python train.py --model="image classifier" --train_examples=97085 --image_size=32 --num_classes=[17, 2] --mlp_ratio=6 --qk_norm=false --expert_mlp_ratio=0.5 --loss="cross_entropy" --residual_init="none" --lr_schedule="wsd" --warmup_steps=6300
Rows from block 3 of a small image classifier, named by matrix and row number. Rows with one number within an expert belong to one neuron, the router's apart. Each number is 128 + 24 x the weight over its row's rms, rounded and kept within 0 to 255. All counts start at 0. Numbers have three digits each. After the name is the row's rms in percent of the matrix's.
Before each expert's rows are labels from the 100 images, of 14976, where the router gives the expert most weight on average: "place" is the part of the image that holds the peak; "strongest on" is what is common among them. Only what is clearly more common there than usual is listed. The data: microscope photos of single blood and bone marrow cells. In brackets: how many of the 100.
# router: router (model.blocks.3.mlp.router.weight, 32x160), inputs 0-159
# up: expert up (model.blocks.3.mlp.up, 32x80x160), inputs 0-159
# down: expert down (model.blocks.3.mlp.down, 32x160x80, transposed), outputs 0-159

# expert 7
place: top left (35)
strongest on: smear: peripheral blood (56); cell type: platelet (43)
router.7 104:174129153110118114163164173102144133155164113109138143108166079128117115157114087122097136165136087121171139160110130142155135125136142116157134138116096149133148145092169147132171126143162093118125120115129153171129097156149128153092149164146126115138162134147134155090167126150134114129163136141094149156118098123149099104175140152166109118098127123118086153157167139103128163145152167110155116110156130145137113122103176141110163105109175117101140176131135093132136132150121105
up.0 076:153136133103131128117120135175126091117117170104138118115126161140102107106178164064141111117137115095140107120104147116151143089103163096126119137141091168126155117114159102137088119136154153139083132102079141123141088129122104142081153140109084085152150130121160122170154105155106091093131127151173100145120083135103127124141119102136117129119130117121122103161108157171137142135123128136106102085151157126121072085127173113149130160146141111154126122157134118129133142152095097
down.0 072:092133130129138132122109132129130152116151153141142119135124098115140106124131085147160121143131141150096175133115127132139160115140125141121123136153135120118105115092108124126091157131122114110149102144128131110130153130114135135153122151132168164123138122136127140152114137132153141117149114196146156151135154133135097114125139145106135164114137111115061157112199118114120091136149112157026150137139101128151124207122135036106130177147166132094082136122120130134117139120121106
up.1 108:127135100150156160100090083138102087128103151167147118110087167137139158103117161128162108111106145120092123085137125103103122136118127155092123112121169127160113111136088103119098146140133151132142127150129109078146168133097114090173130106108142154122113130126119124142105144110113135111109150106168105140138168141088149159081151126086116155151145098135159128102111125181151085117118144145117151134118123111142121151162109087121119161159115148166101073147116178101107124110148129
down.1 071:219121120149113115136102137165158126137126110120135113140139115121113116141121145120083120113119179129147124136129119120116118120125114119204133120114116132113086123051139109127078120128116237119130129131115110145131124094123120121130095109132110137125127133114128101078102119116128111144111121167082107149129125130120123126152121121148141121129118124129121121114072111160111114115133153124135097120115150139130126183119079209166100099119103122138107133138131113123122103135096149
up.2 128:102137121156134136072086081132106119114115130158135109143101187133153135126142128136159123088125158139073138128140129124091114131124107152105121119129162111138134131142116122137076141127118148145118144147131128074121129131119123127157130103130153121134086122105131101162087121108105164126076118102136114103151161139124166115086113114066127127149136128144164104087105124152152067115109118150109130133091136145132158188156067115158115159140084126157123094117144172123141137102128110
down.2 066:220118127108113125125159163189132126137134133133133121182118125096121150117113202122091108154126156138141142111105127178168138156132105122093126113138102114135141114142099135119082104118150167111160151118125155174145119133137115146133143118129149075114165112127100134149128129144123140153150166164094130129140118099125111160136132143177114129150135113127153157090122137180140135133144107146050129134141133128159095085128147139098167143127142136139108120134111116112147147136153121
up.3 101:068123132137136132110100093135164105093122128174132136159086170129141140127078078125188115094120164134083119105124120133132154122114110153099111104123182119118169102155072131119122147118118103131114200130117105095131181129112105096148108103105131127126117133125108127166092124137131132113089125140093096133137155154104151115080138101094111121135116134127155130129160106080106105122120087142133127119110114095104146158132121113127112133118087126112106117109126153097108136093151117
down.3 147:121155153152152148142148125127155155159149100157158155168151090146154160150126113154140144166150113153135155147154154155160100144158153147195148143155154145156110145133148155144141124149157143148157129150152158139154154084155151157148141149153160157151160152149147149137146154157155156142159147157128150127158150152148149161150154160121168159156156150141159157131136159135151142151155117146137153157156157160154148163150137116103157114161119155131125149152157157156150144148142148

# expert 20
place: middle right (25)
strongest on: cell type: artefact (38)
router.20 104:167129154108114112167170171096151133146161108101134143107161080124121121152109091132090133171134086129171131161108128146151133135133145119157127135119090144129148148096168151125177127137151095120117117119134138174136105156138122150089155164147126109132159131140123149085170119149135118127157136151085159156117112118149092107179140153168106112099116127120086157157161137106125163139144158112158119110155132131141121123098175157109151105120175116109138172132130083134137130153131107
up.0 087:129129147126143121079107083104085123117100126154140146091106148138153157133136119140132113098137138130088144111141138105115106145117137165144150129147142133126111138135121135105094164122098162116146156147142108099110180130117135140190075108092117134093128134130100095140078135117151113122098102102116130084122158127113159165091114125089129114156161108123128139049076130096095081145116091120135171140124123127112133169145107147120154159146110127170148101104141151122110116139132170
down.0 080:140124136137138140147117168157198148143136203142132131179142095140128157160118103129110142131141110144181130125150138133128081132132136112128144140131132134121136150157144123134080092141150107141145137136133131169133129090142144120125138135129127130132134129132129140194160142148140122131144113153228126114154116135131149137151145138147145139146138140134157129155070146051142140143137097125138138145123152140132133074135125028137148137136102131145116147135145134151146140129131120
up.1 112:080105147133137119098102084168080151137127105152127109108111145139140160149133110157131152092131134153092143120156147139073121120160122153118143139154170115140115165142110120111074149122132138142169114137160138088103170122114166142184099098102134120126110145098152120144081131108131155142113119080111119110135166146118171148089087134094132119121146126135126135130077128119144099112098073147123095165105166120106150128143117135091110124115119122153160123093146169148137137148137150
down.1 125:101152154151152147172161139154182146151143108148153138160146114148145169155121110140138149157146137151158149163149152164148124158152147151126156146149147145145135148173146143152102136147148133147148148147149153152143149091150145153152159149152144139149154154156157146142143148155149144159140146143153148132152149137152151162141155152148151151153150147159184145167082148066150158146144093144131152141154150160152139097149087112145141124162090143149148153147151142145158155149134134
up.2 087:114118111142135130088075097115124128113111118132130116125121175119097101125124104148139100100101133107105110104144136114122145102143140171096126136128144128147154103118142152116060162151120175139112088133165088076109131053153132130142141097096115143091098100124118137170117149133129107114104098123122102114122121142151151137118094117104144158141124140144109133111154108139111118149118117135100160117113124109113156110178141072117112193149081127158144105163120168121119112106080101
down.2 085:138141137151145160160152160139138143152156179153156141181139107147149150142138136141140133157143066159158156147133138129149152147145144145158136143140150141134164151177135146146124077144158190142143150125140151174147133131140142152127139159164145104153149138146144147181131144150151143157146148129157143096145150145138160138164156147138145139151143138146111143126114145106137158154154092138130166146143159154149142078133161092158153132149111141088064155139151126154154139139143102
up.3 094:089154121142124135130119098169129145140138088138170158165135159136139136140097109167167128127152149157110141115130124162130104152122128142071120137157143133152188148126135152103077166141134159151116107160125127096150138094155150159142148143151132121119114164130130131118106128147125129168122165110096150120162177146153155118114163141106141132130123142142085143095093134117130109137115129156091159123131133110138149175140079158101136151128063151200142119120161144127143151165150141
down.3 182:114108106108102100096084115133145105111107131096101100131105119100107092108138107107102100098106122111112100111105109089094132099110102113159100108099102109101150100106109097105154091103105125104105141101111090118101108138101102096102098110107099111103100099096107106134091101096102106105099107130106102143091096106106100096120112106129107102098098104105110101144126101113105104100113122107145096095107103100111105101104125125155095138096122103101118108107095103095106102101091127

# expert 29
place: centre (39)
strongest on: cell type: blast (27)
router.29 097:172124152114114106169172171109142132152164114103133140113158076120120114159110092120088141168132081124170139156114127142151133134128138114168130139116094144127150146097169137140173125135156091124123113119115144173132108155133120144093149163157118109141161142143130149090165119148127115121155130139091151163118107128141101113176143161165114110097122124120094142163159134105121162135155176112167110118150133143137107123096178152100149107109174111104139171132129087134134133151122104
up.2 079:112136149154155125122127110131127123143119148127122121174108139169144124089102142138169127121128173159112151121103139129113147130130150145130134135121133160109193132120146119170098086132142097147124136148147169119156138080128119128148146123141140089127108127098164115065120125139143157142088149021091127105127171157131167122124125128108113112131149144132112113122064146142151113125160119137128132146097148116142134164144092150104111061151154120117119137108138153160128163124120099
down.2 183:113154159156156148163153160145157155151152148156152155151155129150156148151154086152146154150150139159161150149146154153156118145153156159137149150153150153152135154151152152154123126153152126153149124150159157162160156132155159158156156156153159099152151161149155152133164154151151157160157150123135154123151155154153150155160155149150154161151157158158120158142123157123156157152151121153119134158150149147150148103143117139111155095154146153131104152151154144158152160151145119
up.3 072:141147158142145128086115117110121127126118178126108153166146130141130159126096171158118123119153133119125134137158158093097104086150113149148106174099101146136199128085128129186130071147140131105129129132130121133086137144130105093146120114118152167124108158134136134164136189132137133123117102106128110093140137131090150101148126119112131130147131145124122140111117142146168111132111170163108118121121088147138155104153133115084101181120105133111086110137128162090122086110141193
down.3 116:091152156151161146141123153101146151158152198155146155161140126154160135140105105166152155147157079152129154154155141133155131127148138153153147147155142138139146149125137143142145149132140121140155145151162165146141151097158143147152145136150164121144155155156155151093144145147150157157155148070139151110152157151147135152145146152100137139145143148126115147126106166090145124156152141151181138153147143144158146134148135130077161061147137150126160142144153134140156167149147144
up.4 112:117116105152126136064080083191131125119107129158119125135112132149117140138147147133161124083130144127099118102142143107111099103141121137112143144132148106133103111137104114142063151101140154135141143121161115076096153147136126121166108094120150132154093123109145110178083136111126149139106126152158120123140155161135166140099116099080138134157142129146177110130077127117120094136120076127121127143098138121103174107178093135163122177140094143158095107122137163118109139126140138
down.4 063:159126127142147123140114151106189126125141141127116132112125117110126085109155082129123134110142096115155139086126123120115085095116129108146107127138091109106138126080128106115140084110117159093126126142143116125132139157124143142126106117122141147100127135124135128074151116116135137091129096120059131078107117123105109131115123121160093120109135112110075109130071128023122126140146147130124102122107095083129127119117102158101111150113195125136183121110113095118104106120098117
up.5 073:113148148148142163155139119112117124127126147107136132172160112095099111113094130099154183154152167142128140126167097123093162094133122132058106141128108154138139129136108131131126103148107161131155081137064124117161106094121148146142112172128101180136107152107165122200160117152143116115121101104170163170108108119126109136114138131115166152124122172134127176119159119137129133107113184104119149144151135151135119123128130105125174163134124122124133099122131138143158109107110151
down.5 082:117144123146146152094091095107096135123126083140150153137120232136162123139062135145171145137137103159070151144123136111133133118152125147103115143132154139146130143111128133132159180131131160150136127142153129089133143141158140136173133139146146109127132163134139150129091145134144156137138123040162150130141140135146128133105154141084148152144140134130089125153120133120124066142135152144136103141138132128141142148142140109108142069150157150085130126159137140140144136123111090

# expert 1
place: middle left (27)
strongest on: cell type: myelocyte (35)
router.1 098:184136155110114113178170170116151134148161108102122140103154084123124119157110086134089147169143084132170135160108124142149128127131146127159126132115091141124149145097166135133173127140143093123130114122119147176129107158131125146093151164150124106134151134141126149081165123147132122124155129147093156158116107120145096110171139154171110106094119123116085153164158134105121163137144167111158117122150126142131119122095174170107148106108177116109141178133125089130131127143129106
up.0 079:117123094133132162117125100095119119169111135101133123145100091131137130130112128120160116101151138143108145087125121133103179120128091152119148100144151074114124142115101095133097128083110111130106091128114096106142139101107138126160116102109125089106122095128124085137113152124119178138095130154114143088093125138079168177102144086114163120162132112130137125113091111157089133114123129130141159127101129131091154165133130134157111190121078127123165100119095130104093129108192149
down.0 090:100152146156157144130121122106111162141154133163160152129149085157161141127177054151159163143163117154113159157145160138144122141153151150123163161157142148163130153141162158144087115147151106150145144157155142124150143106146154147166143151157152122145154156153153152161135156142148159134141140111112147136136156143154139151144156149148136154140146159151129155198146137102153139148145150151115144159164134135148159160155135143155156150143131149115089163145155145166138141145120104
up.1 093:097151119153111135090094080148079119120095072146095105117094123126131132106182096148130112100112164137092129140147119129115091152098106118099121125130130100137113116131128132122078154112110165148120142136156112090122151148117091141136129112130166109126129123106094128149092104132111157158110121053172108126120137132124160144084098120091130141135131112138166109135085118141135101141112107118117101113116113138114143172147051152152117146136146106188141092131107141109118130126148113
down.1 060:139141136129125123147099145098108128121112145137124127213109102123124106128067082129102121137144104138134116117132127121125133142107118138185129102128135132146171120109135145113092178123136065137144152115137136163105100130144123129135112121134125150132149126127118132066128107122106136093105112120036141118139119133121131149138127117111115126128128106110092136070183136140125093122129153121163078120108129104126112105150159155135138102113065130162140123109158113125135105136112052
up.2 089:091136099150127130132103106068130140129096124104119125089121195172127113089128098142145130122109180107110128092154111101100157126108090131139075115137119105111117129164096114142120122116104151152121167125116073106117125104102145111130086108119099079112091147140118079136133136100137104141101108121128098125115107131090136146104110108118142105128130157125108107108174105114125144067091163104151148147133108119142131138119065092163123142107122147134095097146132112139144110159108132
down.2 145:140151147159154157144136098083174155149151124154152152104147128151158155154173109154153150144152131152120147149155155147154142146147155160139157150156154153156122148139149156152145109146158094154150128155156150118152157142153154149162151150150157127156160149153154151117144158156155162148147151149171153096148155153151150156127159147083148152151146153142129148102158149138153134147150147157139136156152160141151159127161133081153146111158122154126107154154158159157150143151151124
up.3 106:106119103122129129080085074152101112126099166145109130152096153134156152129123148139146096093116187136075105091153127119109149152126100145117127118122156099111130109150128126137077125123092154116136115156135104079109148131127119111164092093130141134141093118122105119133089115128129144125092136093151094102157118121093162142087118108078139141146142125127136128091105124181144072128133121121120146128100115121116127171165104164109114146113105117193114091114140169125123116114121156
down.3 072:138140126148152143170139129040131150131151083164153141126128054131161128143150069149138125139138160126157141146148138128144119136126145153090143141156148141150164141048151150126134034138157088150138165143159131146145140115158150128156130133145152137135152150133127151111167134135124143148118135137168133126128153151142122154138142131120132123124129136139143134127161155132154128133124160145119092141139149130151153143151135076105148120144151139167166147129170136147142117153158142