Rows from expert 5 of block 3, named by matrix and row number. Rows with one number belong to one neuron. Each number is 500 + 50 x the weight over the matrix's rms, rounded and kept within 0 to 999. All counts start at 0. Numbers have three digits each.
# up: expert up (model.blocks.3.mlp.up, 32x80x160), inputs 0-159
# down: expert down (model.blocks.3.mlp.down, 32x160x80, transposed), outputs 0-159
up.11:468486460499503508421442434603450536451492490575481502543466436542533530531569544478534448440512557520438460431500517493452479508503465507549485444508542446498486441500478485487417496456497538479476551525532451428458510468498536457557440471480510446507443530432486484458425557452522549493461499429520470476570528467449521493433494475422490542505516502487571503441361434498523416494432407502435517518460478519494547522511433480509472597487507522630486445467466568532422471467529473
down.11:487553595571577544602594575630480570559573435586566564522575487564581555600474466568529542591581541572644558561570559576591521565575627543549593587593554584593477569517613582567519471593586466566562433559564586564599555497604584583556591571599599555579589581572570581538590600571550575578591595469568580475596536569546570595597565552591572545566587544594537560622453614497597578596577543558498545563560588562577567509587438518482587456603523594528496562582575571554599592552608454
up.12:515487471547549545423386412449480475479457532534507527516496567499507493481556513592508512512545609483429510507502544459459405504510494529322509463499560520482402475542489502507325476469486459448483565509550460395461519468527453444571448484473497489509458462451473519499449503482469556476460478443583518542569565458455541484407525481392475503552502475452508475395463475544521429537467423508490547513501458571480572580502457478491461524488480554505449484540437560453455436478486483
down.12:567532514527505503485494541502436530529532440509480511590514506507507479549386528491492511497503507503519499544514506515525554510498511484586488480485512496491506509477486505514553526525498489512500487497503528552512505538541539504511506513514514436502516499497510484485527489517512507466530504474554509450501474514487497503532492502466542494503521525491584505480528531518504462492505568499589531520492520509527502526490440517577518446518485516521503514518487510529524497503509453
up.13:504516477535526558451424428493495444428493561543500526507422527476522498455459440575611496457557546549393484545522530492495412531474499518487540484500576463532509482564477460486452573512501473531513551556481484408504485466538522424520473477497539575515500483476535464434384520469495535503459475527485532494506598490455547582425498474421509519509454483473516495351468493420478415529482473530552515499462495516504514554513449543497462515486429523595541476498482525461472544476547517
down.13:526523493510497515477507588593475506497522490505496511538494513501487491521388588506502506483498531517567505522496501499476489522512506510498491489503509501504481517463511487510443499513471534459495484514527494556518500526485510516493502503513523486490496490493490509469512494500518515496518531451471506495510476501506500467572505514510523528497529521540542485520417509474507522526505466489479496512508536511500520565511508520560503457506484497562530511540467477512507496498473408
up.14:522439455524506469396412446510460456465479438555472505582488523507493548505537572502539456438480593476455495476529467425491385530478491460376470512490556463527531505468486474520383550458556507479524544538496492410483505493535492436550476473533493539530427472448487446485441471441505531516449523428579468550524494491444549488433555471392534537545484482551533523386494563520481383443479513516425539535438517521474476517544413476550506539458466518537506447491493619471483501470465509
down.14:574502534508528513509538523626520519529514512536526519507538478522536544543444479505492486564537533526528523540493486533532481538516560497600540528540508527536491520493491531502496490542549464503550487526515513526560511517554540538513530517555525515519551539520549535553530543546516510560528517551632532418536507517512501521534493502498516497481518498565660542558389577530530484514531469504545525502500527535537525530504437481538530438521460558566476535510527527505546543476532431
up.15:384540482569560601398355345477422475488463506553493499526418581536547492432449410569641479450540679558330564436539591521470450522555484575409497551512592479514508468572431478511340513489467484553535593561547501323505549399529522453577430458507578514512418515488531484492374547504556598509417549424576494495529602534506590612353546449345563513579478521497544515382462481536554372547510436566512558544483504552518581530559440411525482502564427536526453418519487585489489550503494494
down.15:552532510518532522511523517587440530525537396535516534515533470529536519541472575515516500537518574522548517524535538520531506527549518511520513538511513522524537537480519520534480536523502488532518481521540554539536517589540568522505544526526539466532518526532535521472515526526534536524533514434566529478520505503518533528525519522551539535527551537561562546558457555551520532536525520503495529560537530541538510565541453567528546456531476552546451521551506506565548548536506474
up.16:429470427481451496421431441590533514540466593497403454512459463439419509484609570405454497439470548468465465436522483457454527524489449456501487476465471450441572488575498419535431477438458593422555513453457452443402451451446486462500480445468465505466406462429471518617521516445533457439490464482607428439484480492417541491451436427436486500488494453441534436505494484477474463452481410451464499507456498477480479473546509503481494480439454505535520433476453546472443489446441569
down.16:501429443431434396472460487510532419459416533419437409564463429436433393443481528417397422439428473452527434434406420422439515409456465438553454433449416435445549448374419456425384424466426556436402558433432424483473427476453462456421466418444416520423436459431430463614477429465415407413443440550464441537419420415397419416457421393575438414403413444474498440603540479666438468437449601427494425413410426415450416498398437537555439507434387459551476413437462393419458409407458463
up.17:481551479546516563436403416476398529500466493572531507547454593515510512452456425540558533503477642557427532448533488516475502547510500526393500462497547520543505500506507510476398559524480496527527571557554515407558528466512547447555440490506528467492460548477513502453421494486503532554443549506572508507537539518458538525443546511417535523580450505521514492393426459505577404500517461474492513555478493517492537496530467467532435493519470571517440487511504571508460504511476468
down.17:548560550570580544568515488592527550559554437604560560528584453560582567538520496550530534609553488572544564579550542583574462580561597544542587560582530549564513565502560575539515557592586371561582486558568585500615568505600582586575582573583578471553579572557564550375560583550571585602592572523557570471567550546566571602538562557502555547533561545564544579567502601516566542585546556557498560568556548605584554571566475541543593429569398595536492564580595556576568604563561501
up.18:493488371542533562371394430468444471416430576544425500475426533500562522485469493571590415446508571528427461455571482404464426507472520498534462480516564452516512489481463458491387559459483555563519559544558444414543554474511520431548419444487492559475421519444491433483411497439512551512376462481564483458502554528435563574404509388398535541583519493540474501343394497516520377429439492517506558542387530484529535523559449495449440519536494508636512402476495585505506521437505497
down.18:619518550547562513596521533529413544554538491561574549589576487546556515550451497538477510611555443548587537557511511556560396495518608496540558564610499542564426553490582567525488480581574448531552485549513548540594531515582562562518565551574549521546576593548564550453590588562531525603564538554536551470569548534543542574567530489568548506499545502602510573652546606611540598550553538537530563521505525556582553570515517557554551455557471578504513568529560527547552575508571409
up.19:387458502527522499457440393505478485446472497505482467474421563537531551481466414496525488474468559511384479492521459471495594489457471512498414500575540457501555488544477436461453541474486551523492452527503443415489545446457483422543433467507498479498431473467481454571458467449477494556428450482503446444484547549437585567400489474417558472532560447501512478478448456497476454417487401543482504462496521426486486493547439430546498481549502490528497442467496548461487526464522557
down.19:584555561571593557562603506556434591572562448580573561471557463583574582554466455532549581550582458569505571557558550562554430547553586569622584586580565567607574573604552560564527484579550444560564543563573575506599583526605582593551597574583583464558594589588575583433550593574561545539572556470584580473595576575568556574515554559496564553530561562564586583480445584586564519573594505580504548580552576558588594566569519503529577467574517609512503549570575575587581575554597403
up.20:468518488550514525427421405537475570525462482536542512528476509507513538490522551507538512411482530496417496470513531507470433499513484504515519537528525468523583496515444469520410526503487509492495492536535500399476512561515545491599470441485477473497453499511511501562423552480514530521484513494543462487500520507440561537427493464414514545525504514522567502491421447480514452501480449500429557572493489461480533525539470431481479585521388527529501432534536543494490515497516561
down.20:426523519509519517475508510506447497506514468520488506540516535513491480524532476508489507494511543496477483509519509483513473502507530484556500494511530525509531511479473521517578534509485448522502532490516522530527524500533543517510516526502497465502510502509504500422491501493530499460520477429461523517495499489516489528508495497464500490516520511488593524485479520348518423542515584485547452499507456505510522551505444519520505384515489525497501486525510479512510465506489437
up.21:311480471575540562359323315529406537505413510594547469530435635558557592456541478521655499415494671549325538459563500489428453531564455554368504504593605467533525495598414450468260487529496635562504536584504499303504559401524545496604464430476531473501403544469526486672380589452516544560423472510617470510574565559455627578362541427323600573596583529561575521455443490559605379448455386573454522604441544493527539520603413387517458513581416553579463397510548621523491563484512511
down.21:550542544525558548535516468552418548545527405552547544504575496533531535528507516508506524552546535552523545539528521511563492532549543492530541546548518572545526534542529551543488455555515510556518431533542566469574546546548538554518567546567571426512536565581543541523558531553529529508560558443526550463542520551525486531527513543507529501519542538548594529529568535477531503547547575539512545542532510542563533511531453527570543450534490563566525530539557551553536556547546501
up.22:397525433502502545451414425541428502484419525488470416532446620429458517406518519496547471476424622454423476444523424485435528538507430483387422466496542452499532485496458408449386464501415466513434516523439411430476507441414488396554462477419436452471395512455460427513458485432421518521413458414503431452497447464425539467447453446402533503513467458540520459431461436536529417392432467482406576515471458438520487494524442468454410501466507502479425475533425561461469442387510447
down.22:480579548580562576508556482480483558566567393592570551514571507569550562526435444538585567556560536559460573562582561554572518593577539583612563561563576548578553567540498584565530554569571514567566443567566563477579592495564579556586551578568587503560572552559548527517524560558551579547588567453541564470569582558566525568520560581401515559546584573554603560435439556501576493561546539587528600587565548575546568470562474460515565513542472562476535559548587588563577546598577464
up.23:495479455539481554435402433557540501435417544524427486561439499435419521433494547456589478432491606466442450420524449508416474476441434563493485500474557495497545411534449437460413489426435442496522571524469399413460496480491480400559429414461461483472409483471450414497465454427434480536396496476583458459569512462466484510438453420405516523553522450503506426451465407551509435468438501503492569485454463467476501551523470478545460533490445561523457428498428618433481457378424514
down.23:525573570583571585577622602580487576561578387564574550548575524575580571567540563595535575560587540594578584606584578569597559575585577562545568585569605595585492573473549600593542497553569421586578484558570569577577581565568561580562565585573570536564601574589542574455580562576585581556584577415444586412568589578594532564597580577561566549548565588570670563416450554366586526574586544583517499579588541560586578543557397569473581502589431574513467596583575560550555572590576469
up.24:432554480536483517457386401581493539467485587596508465524437473500471493522492531493561517451482571529404509495462503487454501490452451483499495461466554454522560471543456457500379477508470511498470583542506460403480521492498487447595483464515510494493469494484503439545444509464501458518414496478560509463545519488465537499386477469386522530529528475551499483496489473527546415549453434522465542504445484478517534565530476464490494507518418554533565490476493575474475551471502500
down.24:517487498484501496518517535545487498499489467508482486587500513503486462500531467496447487496513497506545483497506492484510490492505532464542503501517506512526535487462488489494524463495485457491485513466503506530509484516518507502458525495492504510509517496509496513511529506500488473485516504508530482484512481499490506490545480475583524492481496490487584499560489518466496488508507583481501455483486489490505503531474463545483497461525452501555480484507498482492510519488530414
up.25:419446502500503520468435470478556488496464478516466472474476513471493502473572499480516464476442553444476477485508490481490510500482460500430513466510511446560501435454488446489411522450531571505467498456466433455410504494466501472505497500486446477496481451476522485591513447496533470488489465595517482469520439490488483481487427464440451509483495459468496458470518456502514479461411434497451465479502470517504456450523492454531520508519513508511608488464438566474458468442508522
down.25:658568576576570543563580558515477577575575589532568571494535488566575543579460551526547572555570585553566572557570585539560393505551562592471553568540553572558448586549572536580479512562541446553548548572558556559578563564551557583574591554541556565552572576561556576512588545565567549509558547514517547460544530556551546555593577530581602561567580590578532540490488582505579569548578549560545500569556564526581551515552434520488558587580469532512456556550557558580583546556568433
up.26:451445466487511543452444449529491477447434573459515478507480534465528512468571445551500474499454538508457477482504460534459531561472489527493486486410494496503472492492450545471439502497470497462459486544492434441497515441527493465566432486492520460480460543442448492556492514463515486469472473539549507438489470455512456504484482529447474522491492442475544441485525476501528473472490432503520515511483445500503472441481450428526417476463533509487479443572490524498488439478479565
down.26:575529511530501532497482573549444513516544466502502510479533475529511506524485498504523528488527546492533526544543516485535512469497503477544488513489512514509517514482526497544521435523510407530502503533505531569494520502503513516499527527506514487522513509515498514487541475509491492486496515510539522524513498517515502510562501504561517496526524534490633499617440484425517480495506473499656477515514489478506493511509477465556512520510443507539466509493530527516531500530513473
up.27:341461446572548507317273273566395471464410556599491532522404617496535555451533503508643480391478626553283463422567514498427492542481425547409518421529589453492471505578391450509242513449493648517534584510517431251460563431483510468658436381502477497506375459457491474651309559406483521540396463442580447374555562512452593545309468448244539541560546493496596467344405500583542282473432443552486548498411523490477529534608372506484419573483383553571518351457491655479487500451525585
down.27:537522494508512531469478520538440499498507529509495510493535519508510499512553506470509508495499566502511505498514493504512491531503500472488484504506535513497520507521490498527509469518527487525513464513496514507508493568510524486493471515530496496511506497511497507407500495492517490485514474464450508455474470519503483501496484514454491512497529511456618497483491503470475455510514577506534446497509477520509498516472398562549475461489486496514495519513529515507505444516531474
up.28:430450415515490570416427392564543443489457489539431424525425574472518552515514558492625414381444566475388403476528457516392450530480391521509502401473556501463507446578392443452432502452455493493517510516482438385462544465437515433631410391466453523463380377385422437580407491422460490510396433505591460476486510483353538542381412467382491522571502444442620442448458448571467383457421449504457577492417448477449506505555485416440426565450463487601540405477512617480392434449482497
down.28:374561545576561570569530501575499573546566580549563570469552499544571555514479473535534568559540560540551562535555548545581462559553537570535553559569563544571526547477529544558525475566594540543590492576566533487558575458575578562568533584555550568535578559564570557674535550534562553515560520469499531435548529545554497566525551581443539581558562561501546548558463544352549555540555532561450548565571521530544576505539481554487541472549491539446499569564540567565550521545531477
up.29:467467496513542526463434436550448459507427489543549504536494567481572533434542484562552454495526561551455502475546521489478440467557505524349489483481514521526451496526480540493383479486502470555517579542538448431538559477566489439543476491528507449535467466464430529578484495502512496522435518473536515479528541500508553517471491445435502507596521545503563491434435485463528407545538425494435535537453487496518556518567484485489440546543462516466431473549509575498520492465559482
down.29:511545525505514532520518524497447536523539461484499530610504536506508516506452518525513546495535499508493519504542527506537521506520506470566483498495533513512570505562509520550568469510511506514527510522521522515495520519520506515533540514510491544501516505518507524420499477500539531451509480389500515397517528519547462540518525533449494522537533541501609507407560490360545493519536552515599527508534515491533528502541450530550501440518490472486463492533490529529522497553511458
up.30:473526457518490511429422423430440472431415499482566492532464535492486499424526632511551440500503596477444487453525513496433460459470493577508478504534497440495529435537432475536471480460495561569510487476487440422567530536476480420517447487482468452483508443467474432541454482460463457472442477378542490414482494465525502539415490448417516521519488505507546481416448470521469432486485569504527568458497429500493507578522520528556463489517478471469483437546452547436425450438508466
down.30:486485490493480520452475495516465482476496452482460481637498592486482473487545536495493495489503545484482487476485476464476530475510517477540497508481484497503525494402489484496525478487486527475505476481502484504488488548498494495501487510484481482471484463494489480524479477480518487427481485406483500430492497492518464510489500519476460485488509500470547490443441482227495401502480508454506454508498471499506522588518444532492509528476470488481477491506476479512487453496470431